python train.py --model="self-supervised image encoder" --dataset="regions of photos with short descriptions (Visual Genome)" --train_examples=203450 --image_size=32 --crop_scale_min=0.4 --horizontal_flip=true --color_jitter=0.4 --method="byol" --arch="convformer" --norm="layernorm" --norm_position="pre" --hidden_act="gelu_tanh" --mlp_ratio=3 --parallel_block=false --dropout=0.1 --inner_norm=false --moe="expert_choice" --num_experts=32 --moe_every=2 --expert_mlp_ratio=1 --experts_per_token=2 --shared_expert=false --patch_size=[2, 2] --depths=[2, 4, 4] --widths=[64, 128, 256] --kernel_size=5 --projector_hidden=512 --projector_out=128 --projector_hidden_layers=1 --target_momentum=0.996 --residual_init="zero_last" --optimizer="nadamw" --learning_rate=0.00082 --beta1=0.9 --beta2=0.98 --eps=1e-08 --max_grad_norm=0.5 --max_steps=15800 --batch_size=256 --epochs=19.9 --lr_schedule="step" --warmup_steps=310 --weight_decay=0.2
Rows from block 3 of a small self-supervised image encoder, named by matrix and row number. Rows with one number within an expert belong to one neuron, the router's apart. Each number is 128 + 24 x the weight over its row's rms, rounded and kept within 0 to 255. All counts start at 0. Numbers have three digits each. After the name is the row's rms in percent of the matrix's.
Before each expert's rows are labels from the 100 images, of 14848, where the router gives the expert most weight on average: "top examples" is what is common among them. Only what is clearly more common there than usual is listed. The data: regions of photos with short descriptions (Visual Genome). In brackets: how many of the 100, against the usual share in percent.
# router: router (model.blocks.3.mlp.router.weight, 32x128), inputs 0-127
# up: expert up (model.blocks.3.mlp.up, 32x128x128), inputs 0-127
# down: expert down (model.blocks.3.mlp.down, 32x128x128, transposed), outputs 0-127

# expert 20
top examples: text has "sky" (29 vs 1.8)
router.20 107:133090093097184144136104141105126141116146155156100153185136103166126139086135117154134107128162167094126181125113121109157148096175116125172125100118136138147123112091128147117149136101150131100111085152097160176152150139121144120100100143110081127100143138144108125134123147155137162135140105134117138143107143094098118126148095149135134096151167110137167141162121163093148149120143
up.0 114:167100143139100126135098122138060107147144108102086123114082112127131107186109129128142129151101113123128060131120145136120081181120129147082150120148138129149123154117145117126151091168116118125150154131120115089131119129121136110133125138115137118134136097136138149102103109109145126130137169110150181100140135130167119113116139098075137141122100106129121112099152112210130127164092
down.0 124:104148133122123131136107104125132100161118100159143119159170150120144091137123119146135115145175120106154140129133139188148179117114158115107148152137094146127118105116130140105139138119094154144151067140146134142145086082104129108152143089149106127179069107121149059123095146128106123097118132092135145094112147112147126151139147152161136146109150145141121110170116153085115103149101
up.1 099:129138128092101135108122166195106150135121112086160140092126150134109153138165089154107135101147135094128101152172134108079111147100136149127102167107111164104126148121125155146116138110145128152130153105145145178145149125092120184149128115133168146147139145120093134122106077148121120155120175149120155080100121145167119150103118165152116101154129126107111151118135150104143106141104
down.1 090:125159165142139137133113100093163130131122099133169143169175142172162125087103110114144126113102128110134165121128118157143149083113134103138159096105145152105168113152127133096161159116087122136148078138138167103144085092140150126115149136139130155122088117128152103112129128163111134110141125130141094098088128089156156132123124167176156160136128139163122088095140124105084117131140
up.2 114:168121149143096120143105112129069112158144108098094130128084106110133098172112134120145140145093107132144073125123146151129088166107137139087160109165127127159118151139132101122160116171111129128142147147123116068103113129139140094132142129119136101128129084132149138097124117109127107129133157094166177114162128113157124110117151117090134141114103111131141107107158107203142127168093
down.2 137:117133141129105140144112104106118084160134095157127110164155159117143095131129138143140120144159125131151137133120134196153180118118159124118147134131108148139141108123139138110134124115087152144151076148133133140143087086122123112138158095155088113172078115131171069120103141120100115100135140100160154074106150104161146161123143150145146164126146148145112101151117155103100098147093
up.3 091:126114090101180118127115116118150154126128125148146141172158126165117146089142077151120128118156129132112184114122123138142157092188117108133125136122145122152127109099111153093132112111112162109118094142117144191139129131143137146105114134106094156097136176128146135123120114121119143119121097169145124128117126096118113165137101171164134096131191115141157128165089163090138152105168
down.3 090:137130122117124149116149160147121168101128139098167161064105106153123130119120120124121085128127143137109065178160135099154102155129112131133103153153123127122113158148103127140108121163154099118123147113158146103091144115088121165157121105140167143184129127082096143143158096120146114178128107148093124136163145178099134107129110099124103103154121098125096131129104088160134116126139
up.4 101:186111115120111142139092126116062134118141117105083129117099122096131129178149112142127143106103124120137101119128142145135104180112133151097125075156117158126133125136110117134131106146084094149144130142125131108117116131105131146107154115126130118134115102117150172137098133058138124153137135110172187107123128130173155133116129115081146130146128120147128118092162103198141110180128
down.4 116:111152161152120100135114101125141080191137120155124093178174125118166110084121135142143111167150111103146145112108128186148156083130132111102154136109136143172130119099163130104145130106098136135161075136121135145161107121149153095144123127139081127141115137147154060119132151153116115102123128121151122099117132108147138145151159127144140145106135145119124096158132121080110080137113
up.5 089:150142116084156116142082116144124177116111126153131135107103169134108151115162096129118140098122115097143144149140144134127147108162140162126126127142114158108118098120105138095093153088132113136110136135181160170150073114100097146110148118130148143129108137125111186108120144102122149133123124142134144102140122131104123143109106169146155106119143154143058098119128058080131148115176
down.5 084:138130148125146152135116143088144144130121146133153156162148152162119133089077103116117116114127140117121129133122103128147120075121109146163149071115131118085137171133115081095168115105135108132168157123120174164159119108110121125110112139136138140144092152115106152134141143146112142088120140157065104162099146113149102105108140116171167146143092099148129133120152114167095071145140
up.6 114:167142111141133130100120133145110135105099111112096119100123139124095082160152136172094147155117103106143128117136157144102075139106130172113154126126096131113120092123107198126147107121130113173125132103156141159166104117085138173148142111132162138146107128107153137148076117107157123143118143114145187142135119151136136126081157114130135144129145137169088117086156132135164099139163
down.6 094:155107120157095112125144120148114086156125130074095101119155146079140129187125169162118145138102131116133129088119112147098101142096126124100142148149127119141152136170159127147098127134121126139124144111120049146119135157149135133114166158100149118085137133151157140101101107097120128149152161094152159125093100151137137160097159122080112172123142157130147148104148149149147134127099
up.7 126:129135098106136142091106120167122135145119065125132124174090137125103113153126134132129146087093126146127062152136178131138153134118146153115118151143114149147165125128121166110138099139097157123092116160108112148127079109119125163147163106146147105147095137081176101143117093095103098109116171095145144119133165136171127137111118141144146131086153103144107103104121134144108115164102
down.7 109:108104143142105117097137133143104090182166105130134109141107136075147084170153155151144137122105122128147111124123122139146140126122117121077180150089160095138128066109100126111162091122124166105117132137110114156118152166175111107144147121093158125071134148146125158148115131079113125114120134135136159092142117098140098128146153110105114148091131166114117111109170131118159114137129
up.8 109:117153133116121102104127137127108062105131128138169139156140155101129126153121121113103130100144081120126133112183130146047106110139151132156135175122106186111116162125130125145103107090093149136086152117126132135172140122146136139137127122146154098111124146135126114135131132139154055136138125177106129111099100177117099182142110179131133131141158123098146129122121141122106114111118
down.8 099:146145156147110131134131138144090089119143112133144157151164133142133103128106120134134150120141137088152161135110125146128133131090118102128151109098132156086179146131101141114162135101071139130103110144090124167152122098142138158103148137145161133144102126127157087148120107129147087153132116114162150081100098073137133145124118155135134143164081131123117116052165169129100084141113
up.9 111:148134131137097114145122119131094106132126091114092102127105100137136101153128150123143145164084105145124068121105142132127094163112131137098194125175123137148137144150132112124136107174131123129144144146113105093128084137145135097134138137127116114135106066146174125096116153133117109123120157093175155095155114091155138101118155119096145153095115122135141082123118114207129129147106
down.9 128:079158141114107133115122097119136099169127096163147135154157157127148111126131146142138133151130100124142133125144141174145199098103165102143144143129102158144156089137149121114140132152095156144150077137144141115135101098113120113146158091135102114160078135103159088127139133102100106105133156087159127094122165122167125150126128145156144155109157142128103095139096159114097085131102
up.10 089:118117142125140093115152141117169120132113139126162173128125132147113166093091115110126132137133134199125152141125130142123153103192157091156072122126120110157147170131120092144145146139152150129135121121110172125106142146101124100134102112114080130114126149134099104117145154157109169125127104167104090126159137084107165135123132149112129081145131157142174087148093149085148132128104
down.10 092:143116124146074171115157170155114141126108114064137130088104097100115137137098112149128136140134144130119066166135132114094078153132131136112098149139138092150143146187124104166131087175113118120147109122116108103087184137149143112149131147146136114179128138113149123117102078110149123136131159139144138124127157157131121134132139104104128144094111118103131132106097127189139113137122
up.11 092:115126111097153160134115117145137152104081146142117148102129177145103160128137098116060135123102126123133157170133137124093144078137163152179123096153087139113130102145096178090128139093126135168123108093176148140137102126120107141122130123157144125130112146119125127105125129144158173135115135103113147151143129131109166131103118177159146117115123135187088113125119111083142135095157
down.11 072:126064130111162123119107139101143111135127106115123113165143132164096110143102121150120170094110128118132175125100140136128139127148135158140100072130132113113146127151123130078177130122117132132138115142098142150159152124106118124114070173109154122114124127154134127100114116161122142085127174148119149162100145101165096135098132085134199137126125091108174124121129124186103147140134

# expert 25
top examples: text has "white" (28 vs 11.8)
router.25 134:104180157157097116121131126131126120152162100144153099097087103117142128138125100133167143141160110125149124113112187147125130135134104097084154155106153122159132128112103103133100114118118146091138119172105097124142133150150142094116092065123130101108156109142099126112156155123113112151127103173163091075151107164134092130159114148099117131127096120086130132137093119133101088156135
up.0 093:188138123139122132131120113113080108115137137113132158142125134077137127099141165149133135101137170072127180138108127133175146134145123127121111107155133147144130111099168180097146094148132156133090068149119130114122107123122136146099126124109103133137152118109118131159113135104116089163119095130200128118139135150102149143143133087092131079142149125117107135128133113160120082132182
down.0 084:156117144153138101133111132097114103152144147153122105135114116134116106120154137151120151147143097115190130149101137154136147118128132129122137082114136138137120105063101165139159113103088085126136117141108147162152109124097184086146094140123083089153124101162125103155090187089154136131106087096130161091134137115158115116146135105153130149159116111130102098159145123100108143144115
up.1 088:141060107125145138129138125089136096133109160118102096110165131106131137134130123147094110142144178140104148127138098115147111130116130162139113109137110098096118116148125144151135131121172104148142169103136115177115177140122128128127160220132157170117123116143157154133098133142161156098137123121111145147123116121110137088150127100127150172143106157150139151144165099110134165067132
down.1 088:141127084104149164146094121184108134138124109143095092094103167102107135110169128148153126132134155142105142078087151107117114135151134166124167127153132161154118144111142176133076087139165132109091125146129135168108157138136118147083161124096100109065143134134128141142123145113097153136136142148134160083130145118128170108158096127096126112102112130121128151130110130111104164128132
up.2 109:125091098105125120154131099108165143128118141101112113100157146115142129120128154169119099108107127125075115113138087083142128152142114151140122103128117164138118132127155146125128116101133164127102143111127148118116131148133131129128155212126147129126124186128185113136142124095143130068169181112160121150108135129127193140144099121098143171121129113130135141137132130133103178074151
down.2 129:141124110102119131160111100170118113148130116102113079099127175109171153111166117164170104142114143109109166101107133118136123124125105120120133136149157167146142148098177185134114082121120136107113100143112095148132149147155146138093165158089103130078142132135140135125123143116122111131167134139185145101112122133154149144164112131081130149150126121080149153146115121108086090121107
up.3 075:140107125129138153141116142151124116137115152149122111133128141148120176107072111090122140103140179171149152122114132137066123129113153124138117118143124141108140151154120150116102215124176132127149170105150123155144176134142113146113111150094106117088121124141146097095131122123156174157116113126117188134128125086092123138119138165125142100126088153120159104119090098137121119114089
down.3 068:105122104144092148147138114167117130128154094111133125094110166110158125145136132140151103105114133187107101104135108108145107106137095132136110163136154158123161157134170135160070062118146131107088131128121107130121118143150126174120141101126140143101182149139102154149157111129113097176132159148123125116127137189128109145109126114115143088126113115085126173101142133113133076146103
up.4 122:131153130136151136084118162143108137118131092133134150173103130138111137124154119093127188110135107125214125166139200150082119083136155117124123136140121113119140122143099112126141141174148102139130104133120131116156109078127112152140103083152107106137136110079108120129118145131122141149078115135113135126147145130123122128111146142183106059115168131126120118125101129138149105154136
down.4 120:161108086103118137185090109162137127152123122123110104100122154124151130112145111140142084098129164128059136106102114111146133132148078151139117152154157154126153163114159162126084101138129123129110107130118101146116142165160141173081136160115100143090155118132124128141123129140089147164180138150169136126113167120132143139149100140097129138140118123136171170137111111138100094157120
up.5 080:117095115092120128127124121129147139127131148076095099066125141106132116140135153174120117131118137114111103145120129075154124142148118131133075102129129149155108110106137137168140090129173156129102166117128131138157156154105140134129192160134163115129121150104151126144126123108138134075163167119120138146112119162136171050148105106108140173150122131114105156156151126111132159097142
down.5 078:155126099137134140162101120165141106142142148133117101100138162126144125090146120143137085158161177121103191098108121129102121127120100131122147116153135156116134127086171186123083122124147119128140092137141131144096139139141149111077164132086086157097136137151131098137120154128108143141136095111166128116097122098103157111167102109102110118151129170126146151135107104060111148128128
up.6 084:149121122131134154102129159128071151081126107144104144152152132134093161131124108119112183150115117136136123166135151148159125134135139136143151113130112089106119102161112140119175154123094104155151157128142160165124134071120122116134116152097152107151128133135119159118152113130179125101067116150125149143140124105137103131108171108162134093117093126146082102082165138146147174083132
down.6 069:131143115141111164102118141142115139177181087114130175113119126142119094114113095093159156116159137125169112168106144132108127128159131115110103138116146150150163163154126107148079149164159122102116118168113126130123133127116092138105137056112129132120156106115123089132157153171101156157114147156152133075132129146144147084132141100130132084133119134107140136153110150118132073157115
up.7 121:124104124123080153124126178151119120138117145115143128068144132138133130095088127136122119105169178119121117135131119108127152106088111103150092138148122156116182141113146095143070085120155100130150115115137103163089142148129122139119158135141146172132139110153113141143120118136118131155162136139141123103088170174114104108134104081107164139177146172118133171140127107136098086121109
down.7 108:159102112145130124106134141163140115116096123127106104115151142115074153151120161147120194117176147107151142111143161110070139123102183125142122096156092142120130107140151120142089159110179118142127117111139114122104119152113130125146138136126108160168110107126141131094100150156115147156094177104144149133112122132091100090113134091121122132150155149123162175107112150120135187105133
up.8 120:120116144124144136134117133148171131137113161118146096114137134145129136082120181164117115146119153134119155136126094095122131110116140098159083130150127197128121112107149134176125135148103087149113170114115118135132159122131152119120135201124089094139107120135134078154093112107153160148150136078142110155052132144157137128135097110098136174170133125131147122127121127103112107115121
down.8 114:147116090102118128149122111183151116175140122150099098098123116131141133129155093130162105113157139114111147125133138128112136142127087137116134147136144143134151119102157137113094126092142128108136064145135109131135113177119151135108128131064116151088160086153118118107124152134110152169161162143157146090116159139149093109170109114140136121122076134115177181156087137116097118123101
up.9 102:104136107147113135120126174101116107134131128132145146091115136165123144082103095124128153139169139093138142130119144108117128085146137117149132125109137096130168154122119135094075105094161103118200094124153136169114136147139124108117118085175145201128135138152101132122124160144139168139118127146155112100142135117061112119144134129123138102117159171123135137166104123119116076115153
down.9 093:136079126141140085118139116118132115084079140103143118103145147104093179126137153144097178099143133098149144130149127117085111105111146128116117089131126123096126129156141124134107125081170111156128144096138116136104132155145137126146114193156104159130119164130135146084097139143134135131116126164127149163122099133080121137125133114133100129160148134135112168092127109116153189094186
up.10 085:177144149138149125129113104100126105131147129111117117126112133089121143106137161162132167127151116113175164105112169147154149133146133122122112122120131115160116118101165172123111098142150162141106136144134131126119179148137119137118105109105094103119144100138102150130114158089126093161122098139192142104166105168098144183127151122060114093194140134114127104148130120110151103145145
down.10 087:125095159159116107126130155088106093165115142128128126166160115133130136164109142133121134151107110112156177156140116166143132103113143120129145071108150101144154109080109136146187108075094098123162119104140138139126112120150137062146105145157122115156105147133114099155135135089153114092125144051129135118130160100143120120121147119141155149145121145122094095111161159128119139124120
up.11 112:132119069084177127119078120129112155121124093115109142102088141130096134139152134132128173085079130152120109128131220145108143121156134158137114143174116176151162082116144155106116120147127135138084100138141154098127113105111109164122121086111106123139125109081104130141118138135107139134134148115125154122110179124164129126130111126156113095122157122135106141141107106109134126162140
down.11 117:131121114115151149141106105151115148192180121118114096145110110117154090130158116123149090137118114114107138120077118145140132160157066170105169159098155109148124128064127166125139125121100135108105133138107123143133133149162153115112126134096134115121130115142138111145087143094112148106172120136136120102130148121192141101158114169107109166083103126119139103162139143081124127142132

# expert 21
top examples: text has "sky" (66 vs 1.8); text has "blue" (43 vs 5.1); text has "white" (37 vs 11.8); text has "clouds" (36 vs 0.7)
router.21 098:147118115121140108157114124167104141158146120098098119157093120130139117181078119078137136126087163114121104140124134179104085157144129155108135123190141099158134119105144164112123122133124173110129118159112124101108068128132117094130137150130112140111127133114136134118093136103112140111136176113132209097132136163123133113110129106125152152090116098151109083133144132155118147148091
up.0 087:143126144121121142093132172152109171128118119068121116051149121107098153127133144159118153144121142108158136132136159148161132145108152126170098145152110112125128133162123121157141120107160063165133157110136112160132158063116131145140132116123152117141119129108117147114082112093131147143114138114113143138101099169150141124117155152139123158157094137137066149085156110126157116100117
down.0 087:086164101121103127103159149088088165113124118115162169136126142159109199092077084137147182125125103092127156158109131125122145120133146114139120107124125154186166106120154131148129123115116157118114125140087128153122155122112104129146170138132090104132109174096134089160144127105134104114105114142196086108126126143140130124162127118142138136133124112096116131102109149136123144116127
up.1 103:145081114152131108135143132109128098110113182133111132106153126142128153116129091132110131143192120104153181111133141105133118137166127130137144103085130120122099127083126135126177137108119146132140072120120173119152124153127149151118058140086127142101152115138116114115112192131161124131105125166092148130152110113085146146136136109129120129156135131149150147169131150093127128082181
down.1 101:123127146140134053129097095137142089196157111116135101109112171097147153172110174141132137140139151116184127116138140145092130101130158100107120116143129147140128159097153098098132151093107137123166155143119137087145095113152111088123107100105113118125154176093120108108136163115139116109139140108144133123146109134098125134125160101096149123159156154103112108149159097131110117161109
up.2 112:126097089089126154133133112123131135098116077169066149134150136104108125132156123114123126082149128114137116184145142123152157132097151138149109108163095160072149125187102122107086129130141094137108097118132105106132141155103116155141158103125174126119132095117201177097144130168101131132122152145114143141142123119102142128116122131129141104132165139125150162154115110145137157115111
down.2 128:116118115103164144132104130114158118129140116165138125143108168120116139110144145128147120083155194125119121120109114119149169109138082115119123124128155106070191113097131100099133152124143111133141121137118151129097138147149127144083152130092109171135136132109090128182131117158076157127139127117172125144117169088075093087153116115159117078127123159128133152103127118125126125161111
up.3 101:180145159122134162139071113159145125139137106104099081129120119090140089179155145148148137143134110099141096090107132164124106130108119137091137107127136131126135135153125134136113086140082080141147133148130078162161134129136155126102161121134120087148139105134149149116091116110120134148145150078160163113102127154179119127116131116098145173149093115147109137090136107144120109172114
down.3 100:125127127107129192125145170130145159076122164123129164122129106157129124109124116126109102134114113135097106130130104072142127154142109130155076143143113137118094125161108121167078124150189097120122138117170116132114159144060113161144106120137155098105149124143108162128199100114152110157132117143127116132157125140100149133124102099103124096127127102121140111152084128155153137109127
up.4 108:147125145148146158145086144170157123131157099133119134117063127148138076171125121113143130108132124157129098093110133178110118146136094145095153154099143129109153154139099124128119158135116119123137141147104127112142116126120128151083086107126156103133140142121138087127178117119112173184149160094121176097135119115143123112108107136137118136129086108122116125075135117138116085192094
down.4 109:136104139149104163144149143142158145089137164112121140104144095135174143148113159144115083164111127116081140121150108088106090140125073136150113140119144114126102110140152181182102128121141076118138143103160102139127187163108161122126082159118149101116181128140125126114160082112162119133160151107124137148122133145118151150109109104087113149113102114121127121147125134138155129095136
up.5 109:087134086101209104124103103085127159105132067159106120146106136136100164113150098118149148101124117152132151153123182133132186108166130158156116161114118140136131097125126136098139151086125124121074120144140136133168154141107145140123119108119094096113128127107116134118154151155098147118134107135140095132116127107141138145160116146172118111121171105140139147158096148095127154137153
down.5 115:085126141120135170133109107132132100164124117161144121164132127103154105143144159141159118114125117116123152133138116155136164117134104108101130164097117135136126087096125123140170130116032157130152072151121131144142130128150143098118158132136116121114110130134164091139119108094113138092154146129114117071109165105183108146133095170151122150088143130149129089134107167102114118145099
up.6 115:143123147087112133103136103166154157139119122112156139067129132104112126138127165163113155129103125129131123142172153120117129159118162137120102183134095153096124133163118113117145126137107131148133163106168117146137137090057120153151155122109151088164112141048117131116137086096099102101125132110111160143129130171155133153113132123132132133106110097128067123114108100140147137125107
down.6 123:095154101108135130111135138077080149149149090156111125162115131154125162116137066127162158118145100093132129154100150135148146100144130118112131107116142115172157117147094111131129130087116161100118088163059132143141125128161111120135170105122095115102132152110164102129111156130139120089111124171154117076129125111144130112166134158162156136106134129104137128161110177134123152138116
up.7 121:149121158133106095117138086094139105129123166112152132130110136116114163130119158147102159164099093142156180083144149128070120117129182120132106128114114132112096142092146140139156136116128161139154161117163148114152139124104129121164051130120121080125141146130120128124150151091168113120091122134078120155159105147158128176105170140102140135138120119125144099121105126095109107110132
down.7 106:172098100092151122127107080149123150142124089107048106113124130076081120164114138122149162108115137102125113146143160123108135167134129158128146135173129124096137090144145123061161117121131151133127104126142148130141141152130122127134127145108158111136141135105142135107104128124119144079146190129160204139116152134119131113134136100141151129102103112139107167120124111177134111135133
up.8 101:159169154152129125119125127175187143111142137104106125090113101133113099132157114148135140143147082141141127055110163162125111146156109121121126157093141115148105142143092127136114129149147116132138121143097146105175133102109146149131011091135130110145126105119119092106170134162134149150129154129105109106124104148136132133111118134128122136135100103156140125103087143108135130146138
down.8 102:106102141139100154139154125102119137081116146121164120138177124151147178071110128151110094148132141126104190144118101104125137114114133102149077092154147167136120115121139142166119142120117119113116123101144114141125151136100121121141086163134129095110143140145135101100146089113165088153109134108165104131115093150130161191136109140090151152146140113122122107167136114112116126065150
up.9 081:170129118117115157146107107155129134160125091123105101133128099095112122177130131135127135144129122114129103112122137146116108139102127124097155101161137151146160139129141125126129081148053093137146105124129089160151127139133132141109197146116092113120126101121147145138086125099124104130151142116207175120121156172153106107108111063086148147106118127149102130106131128161124151154127
down.9 080:160137130103150167110121144160139145118143139128097178119093132163136090120139107116129097135125106140110096143142114096137127164138097150154077135136112123106103113156075102140099131129197117107131123138144121113133147149056113166124090072139157120127164109135107162130145134140129114147142130121092145148150150148112110104117109081124127087104129100134125120161081099163146133150105
up.10 078:150144138152123140124090101168145118130103104083086110114145120085112108164139123117124150136127112138153147099112130169098084143113138150127147084146118102150161150178103098095126076143117081173166125110141098095130155104161143114116161119163172111124116127109153186107116126120135134114129142100148143132133132147127171124119135139105181132136126139159087137093121109158128155147147
down.10 079:110137099082115140109132173085097123088158138138170187137115123155106190085094060129120141109150123117119120164124140118157163131154126126116089087145158120114168135110085105122121122132153114091126158145135154165099142140096114168128117150109111123156139125141093141164151133127155115144093101157138128138155123129102091111143123101139156106116128115093135124128097136147120112137159
up.11 106:145154109138193115131093123143191173117130109144136124131100113147112099132152114147147133110140113132126151092106151157105165126186116171111148146068114129132089110115149148118120130107103149136123097141119152128155175144108128130109051114116086101138129133117100128130166126139117180134125123132147095124108100103149144135136100146123097123115116101151141144150097169094122147147165
down.11 112:082115171127093148136137103120128113162136115142135080138161107108168142133143136150149114155117123143126163131156116153132138124122114104105098150123144148167117101121115119143151127119050154145147096129145118131132122144143127108136122159133128079115138134139168090097102093111137101095152153126130126096095137158186135188140119170111148185094128114120107082158117154098112117105114

# expert 5
top examples: text has "sky" (68 vs 1.8); text has "blue" (53 vs 5.1); text has "clouds" (32 vs 0.7); text has "white" (29 vs 11.8)
router.5 080:145110125088166135149093094130136158122127132138172121131138164120115187137158090108130114132138103109107160120150101148120112097148116133143114106101134121109113151106122108100162165105121146113115144131129159171166117108116127149085104178092102115117145156141089109110088125116155153084139151141110148140113130104130086137153124148219118151154104123147102146144123138110135152100094
up.0 105:090098124130128119122118117146142163163121089096137126073122129111119122177117114145130139127097107137137088128155149156118125175103132153114116206130122117122099121166134109127119168128141126142134160132159142111102132094093124144151108116124132122141125141105135128072097067090078124099139158135120174140127109181116115157116154086149087145128137133125103136172111120154146128135093
down.0 107:084128113132142122104124082111172108179127117160108100124122120100115138146140138151155162113134152124128130109111145128087158096125118111119113145127133141128143056147146128118142140129106186123142071139113128110115156157184156088124130142076124151088155138107132101122119139167097150120144165133131137105121171073138106129138125136149145119076158129127176135123089155119150143142117
up.1 100:093129094109158152137131113093147150166119101125115101130139132083122146109172130140143128128179148143123162119108138076134123138145120105126121123147125130116096119124144127127159139140093137109119065128118117140125157119131138132133184109114107117104137116127138159107106147123099136124119062113181096138115136111116150121159116108121074101127152128139183181159104169103126202114142
down.1 107:076132135134082150091161118135131146148144154135148125129101112150138172105097120107121102167135115132108131180166115105129124119112151112129057115131149104146129091152134112134108151137174118100119135124141121118084123157137082151154167109141139130122158177117131156132144115122152110168115101104133109174163117179092093154128132110088137107117140133097110118140154076101135109118116
up.2 104:131106120090088131125111141165123099148153143106150161124137153156116149105133071153124133115176132114135137106148140122104151089124135125138138112135133154118159168093115099106114131085199134110147125121141165185129128152098105176104088125116131168123137120147079117121141127130143094158121151149103144111137186124130101122117116122157155132172106117103095150160109121095106112124090
down.2 117:161139135115167145147091100116157129117130102122143137129123177117111119096124142128127148087070161081124133116138124139107123105123116114152144113129141159026153178137152122075130151112083083128107125138152138129148103110132131158101126129127130151126097137085162120147137104131093143104126123128147123137119132115149134108127131134158134117153094131147133157066121096160118083148157
up.3 095:154089094148127145135135112142097112131114122104128145117133128140113147174082089117125124136111143137106168153138111113048114134109117155122134158114131111073129139150096156108133143104141127140166105134129099123108225169151129098127065136104158147124114150151126121082122144188136172138131152152112148133132132128089130163116132117114141118116124157144145118139120124115111134100126
down.3 092:094135116104103125109130137195106167167144101119140134111145121087140107134133136110134123128110093084139084157133142076134105152115142137144126165132128154129127156164100110132124121104166160094095115143126105140160170146118132154167177123135184139084123142149153131097146125097109082140136140156103136126121084135140135121126123147136109161131110126093121114098094129127104172081087
up.4 109:100125104141117126097126127137130122152111091108118125124120171096082104114124141127118187123112107164165118114158181132094119068139171154148137148144095132155163107141150118148126114150131155141119065131138138094110134120128096137166155079134111129124086149080158110150138173125104124111112148107144118137139166114137164109109161117113108134088150157150161126124086110109135133137154
down.4 083:112118138113127110146104102159094108136127111113127081104161181083145106129179127158126139119113155132139104109126123152149116134125128109122180159138157153134124119122122086140159108126108178150092149130116111150168139144153132134104129144126123127110123116160108096149089149122133110077172147165113158084114119128169143153183129147132104183161141145116104148135136109146082088113150
up.5 114:174106109087107154149062116155106145150128124141094113140145166133129129121139121156133123107145166101146126137123142123137185096124121151115113058159127154120145147117134124105108124086173111137145103140133137182128095157095091160103129137173163122128119128140123124112119123149135122106140146089108183127114177100126130122130100128134170147145091109109095143125144081104126139158116
down.5 120:143156174120149101131106119112147103110134130145148118143156153121127111073140152127139133140104119078153123123154133134129146085121160115125160100119133149053103173078137114105160147087105076129123155137159160143183126102099146145128108093139118129118093125117121136137164149133144128111102098143104095144140132121168103104107138137171134108154098110142122130111101104143088083138159
up.6 084:101137121158123081107142146113146106108112106165126133076141145145116118124108118134128146100164144123133148111138171136094163116138156119117152146083110136144151130160091096118113206095202131125119152133123153154133140142130098170136109122128127163128113103137111091100123142182125168128116127156103133110146124098053148128158118141141104124118160162131140135136093163120144121133136
down.6 080:110109132129099150102119102111087146141129092114131108096118169120115163102131120130141166103109143143133121114116122119148103113116149147132121094157160146123170117160166090114081102158171116103100128124145108117107109143147085171110180143111128136135131144104129164130115126147092092120121153102198157114141137178130128130151152090111129134161142155091080144166166107128131095120132
up.7 106:154093111111095186121101175132093117138137125150112158145131164120120130116091116105123130080168165115146130173123134113166170112099132125146090073132128136103179124127112110117121138117154079127141109133130126186102128157090081187111158115119164148136128134128130152112119134154129105145114096136136169121138136129098102106129115103138162096145128148089107139122153112112134155154111
down.7 107:125119146147144093134137124119146103116127110114179134115137176121132118101129163146122122112064113118137124154176117139123109093153151110139146135119106143092121145144132115121157120126118089144098157118152147120116141103099105149127112126173121175144094174083129113173169106110102118109142088129143077162128111097114162130112146115143105154119144122143133110086131071159106065138159
up.8 102:106144128121141133129103131181138136120133116135162152078140139121109131175106084137140128123124111119137083116161137162084141140113134130122158195109105145110113158126109093122117172146157158138145192130138181153109128082090126177126109117121134133147117130120105121101154094100104117119128166164070156116123143144132100138116145119171099165162107116124105141126115134144129097139103
down.8 099:144107109095142151102111086122154162167138109152112112134121120115090135139142129158140161107128132124137144091114156161096144132118128121149138114158133150123155104123164141102118146118090173138148088134162157104124117130130150124114120142072121098125122078132136137081084148131149151115116190089135169098085172155188107145110111152142175115134109121153124140147092150123117130151107
up.9 098:118155116138148123131121101103140163143133116119112085124143110121129139082177117148147137144129108136121183118092137093141100110151107155163122130123134130153096118141125158104132103131121130111084087147100133115155156117170143142139136130142126109106137160137143116114148152148114133123125085111147057144140094106140170130168119193122111131106127103138169149148116138066160132110201
down.9 095:089125134104092136126154169130130182145114144160150131142108107170161150139111128086117102139120091180121072154160119112137106129103148115137096137145101134161111128130121132162086162134133117126156137119144130087119099074111110119170171121131149112140110121121130149124146135104166116156097132103119115173161139166124108137100121154123146093127155092140123079115113107121111179094113
up.10 075:147132094119124146113129118111109122113112070132129127138104140059103123117144153125134149126134089114122163143144166124135104120163137178100105150108107100122092106098110151129150087147111148124121115134145145123186129122106143144155138112153123121145139142145158129138095162130138116097100107131106119124143135145121161128094160088126091136110176161142149111130098147078146178101209
down.10 070:091107120145132116125131145128100130155113112134133137141111154165117092159148108099111134089121170141110142166145131145157133134133132140132096129150107123118169098117092100097143094132127158134159104135101133112105059077158079125125175120133171173168101141119128123158101107135094128137129149109143164138119163146105144173146151144137181097122140103142104100134185121119135111151110
up.11 092:111150141132175135122135123076127142124140139147160135178101132152122161056161140106136126126149119113138162175126135099153134094141146115117098093106145098141133126132104115111168173099109095094108110167120125124134126123161111127132137108107103130098129170111109132131126116098152125141105045166163115130183120116122114121159109138140099075097136134129146098141117114113151115136162
down.11 097:128142133135134124125140159140142165145146160132123198130115128155132117135073181094112125144137132152129092119141117115116109150095125150146091121157112132112151147132136132148059171130140082114164137121158114063083095102108127099145157109119120147178122129117145149132135127109111142147117126065138125133138116144096119082081130102139124110159139136138134137114145130178124171138099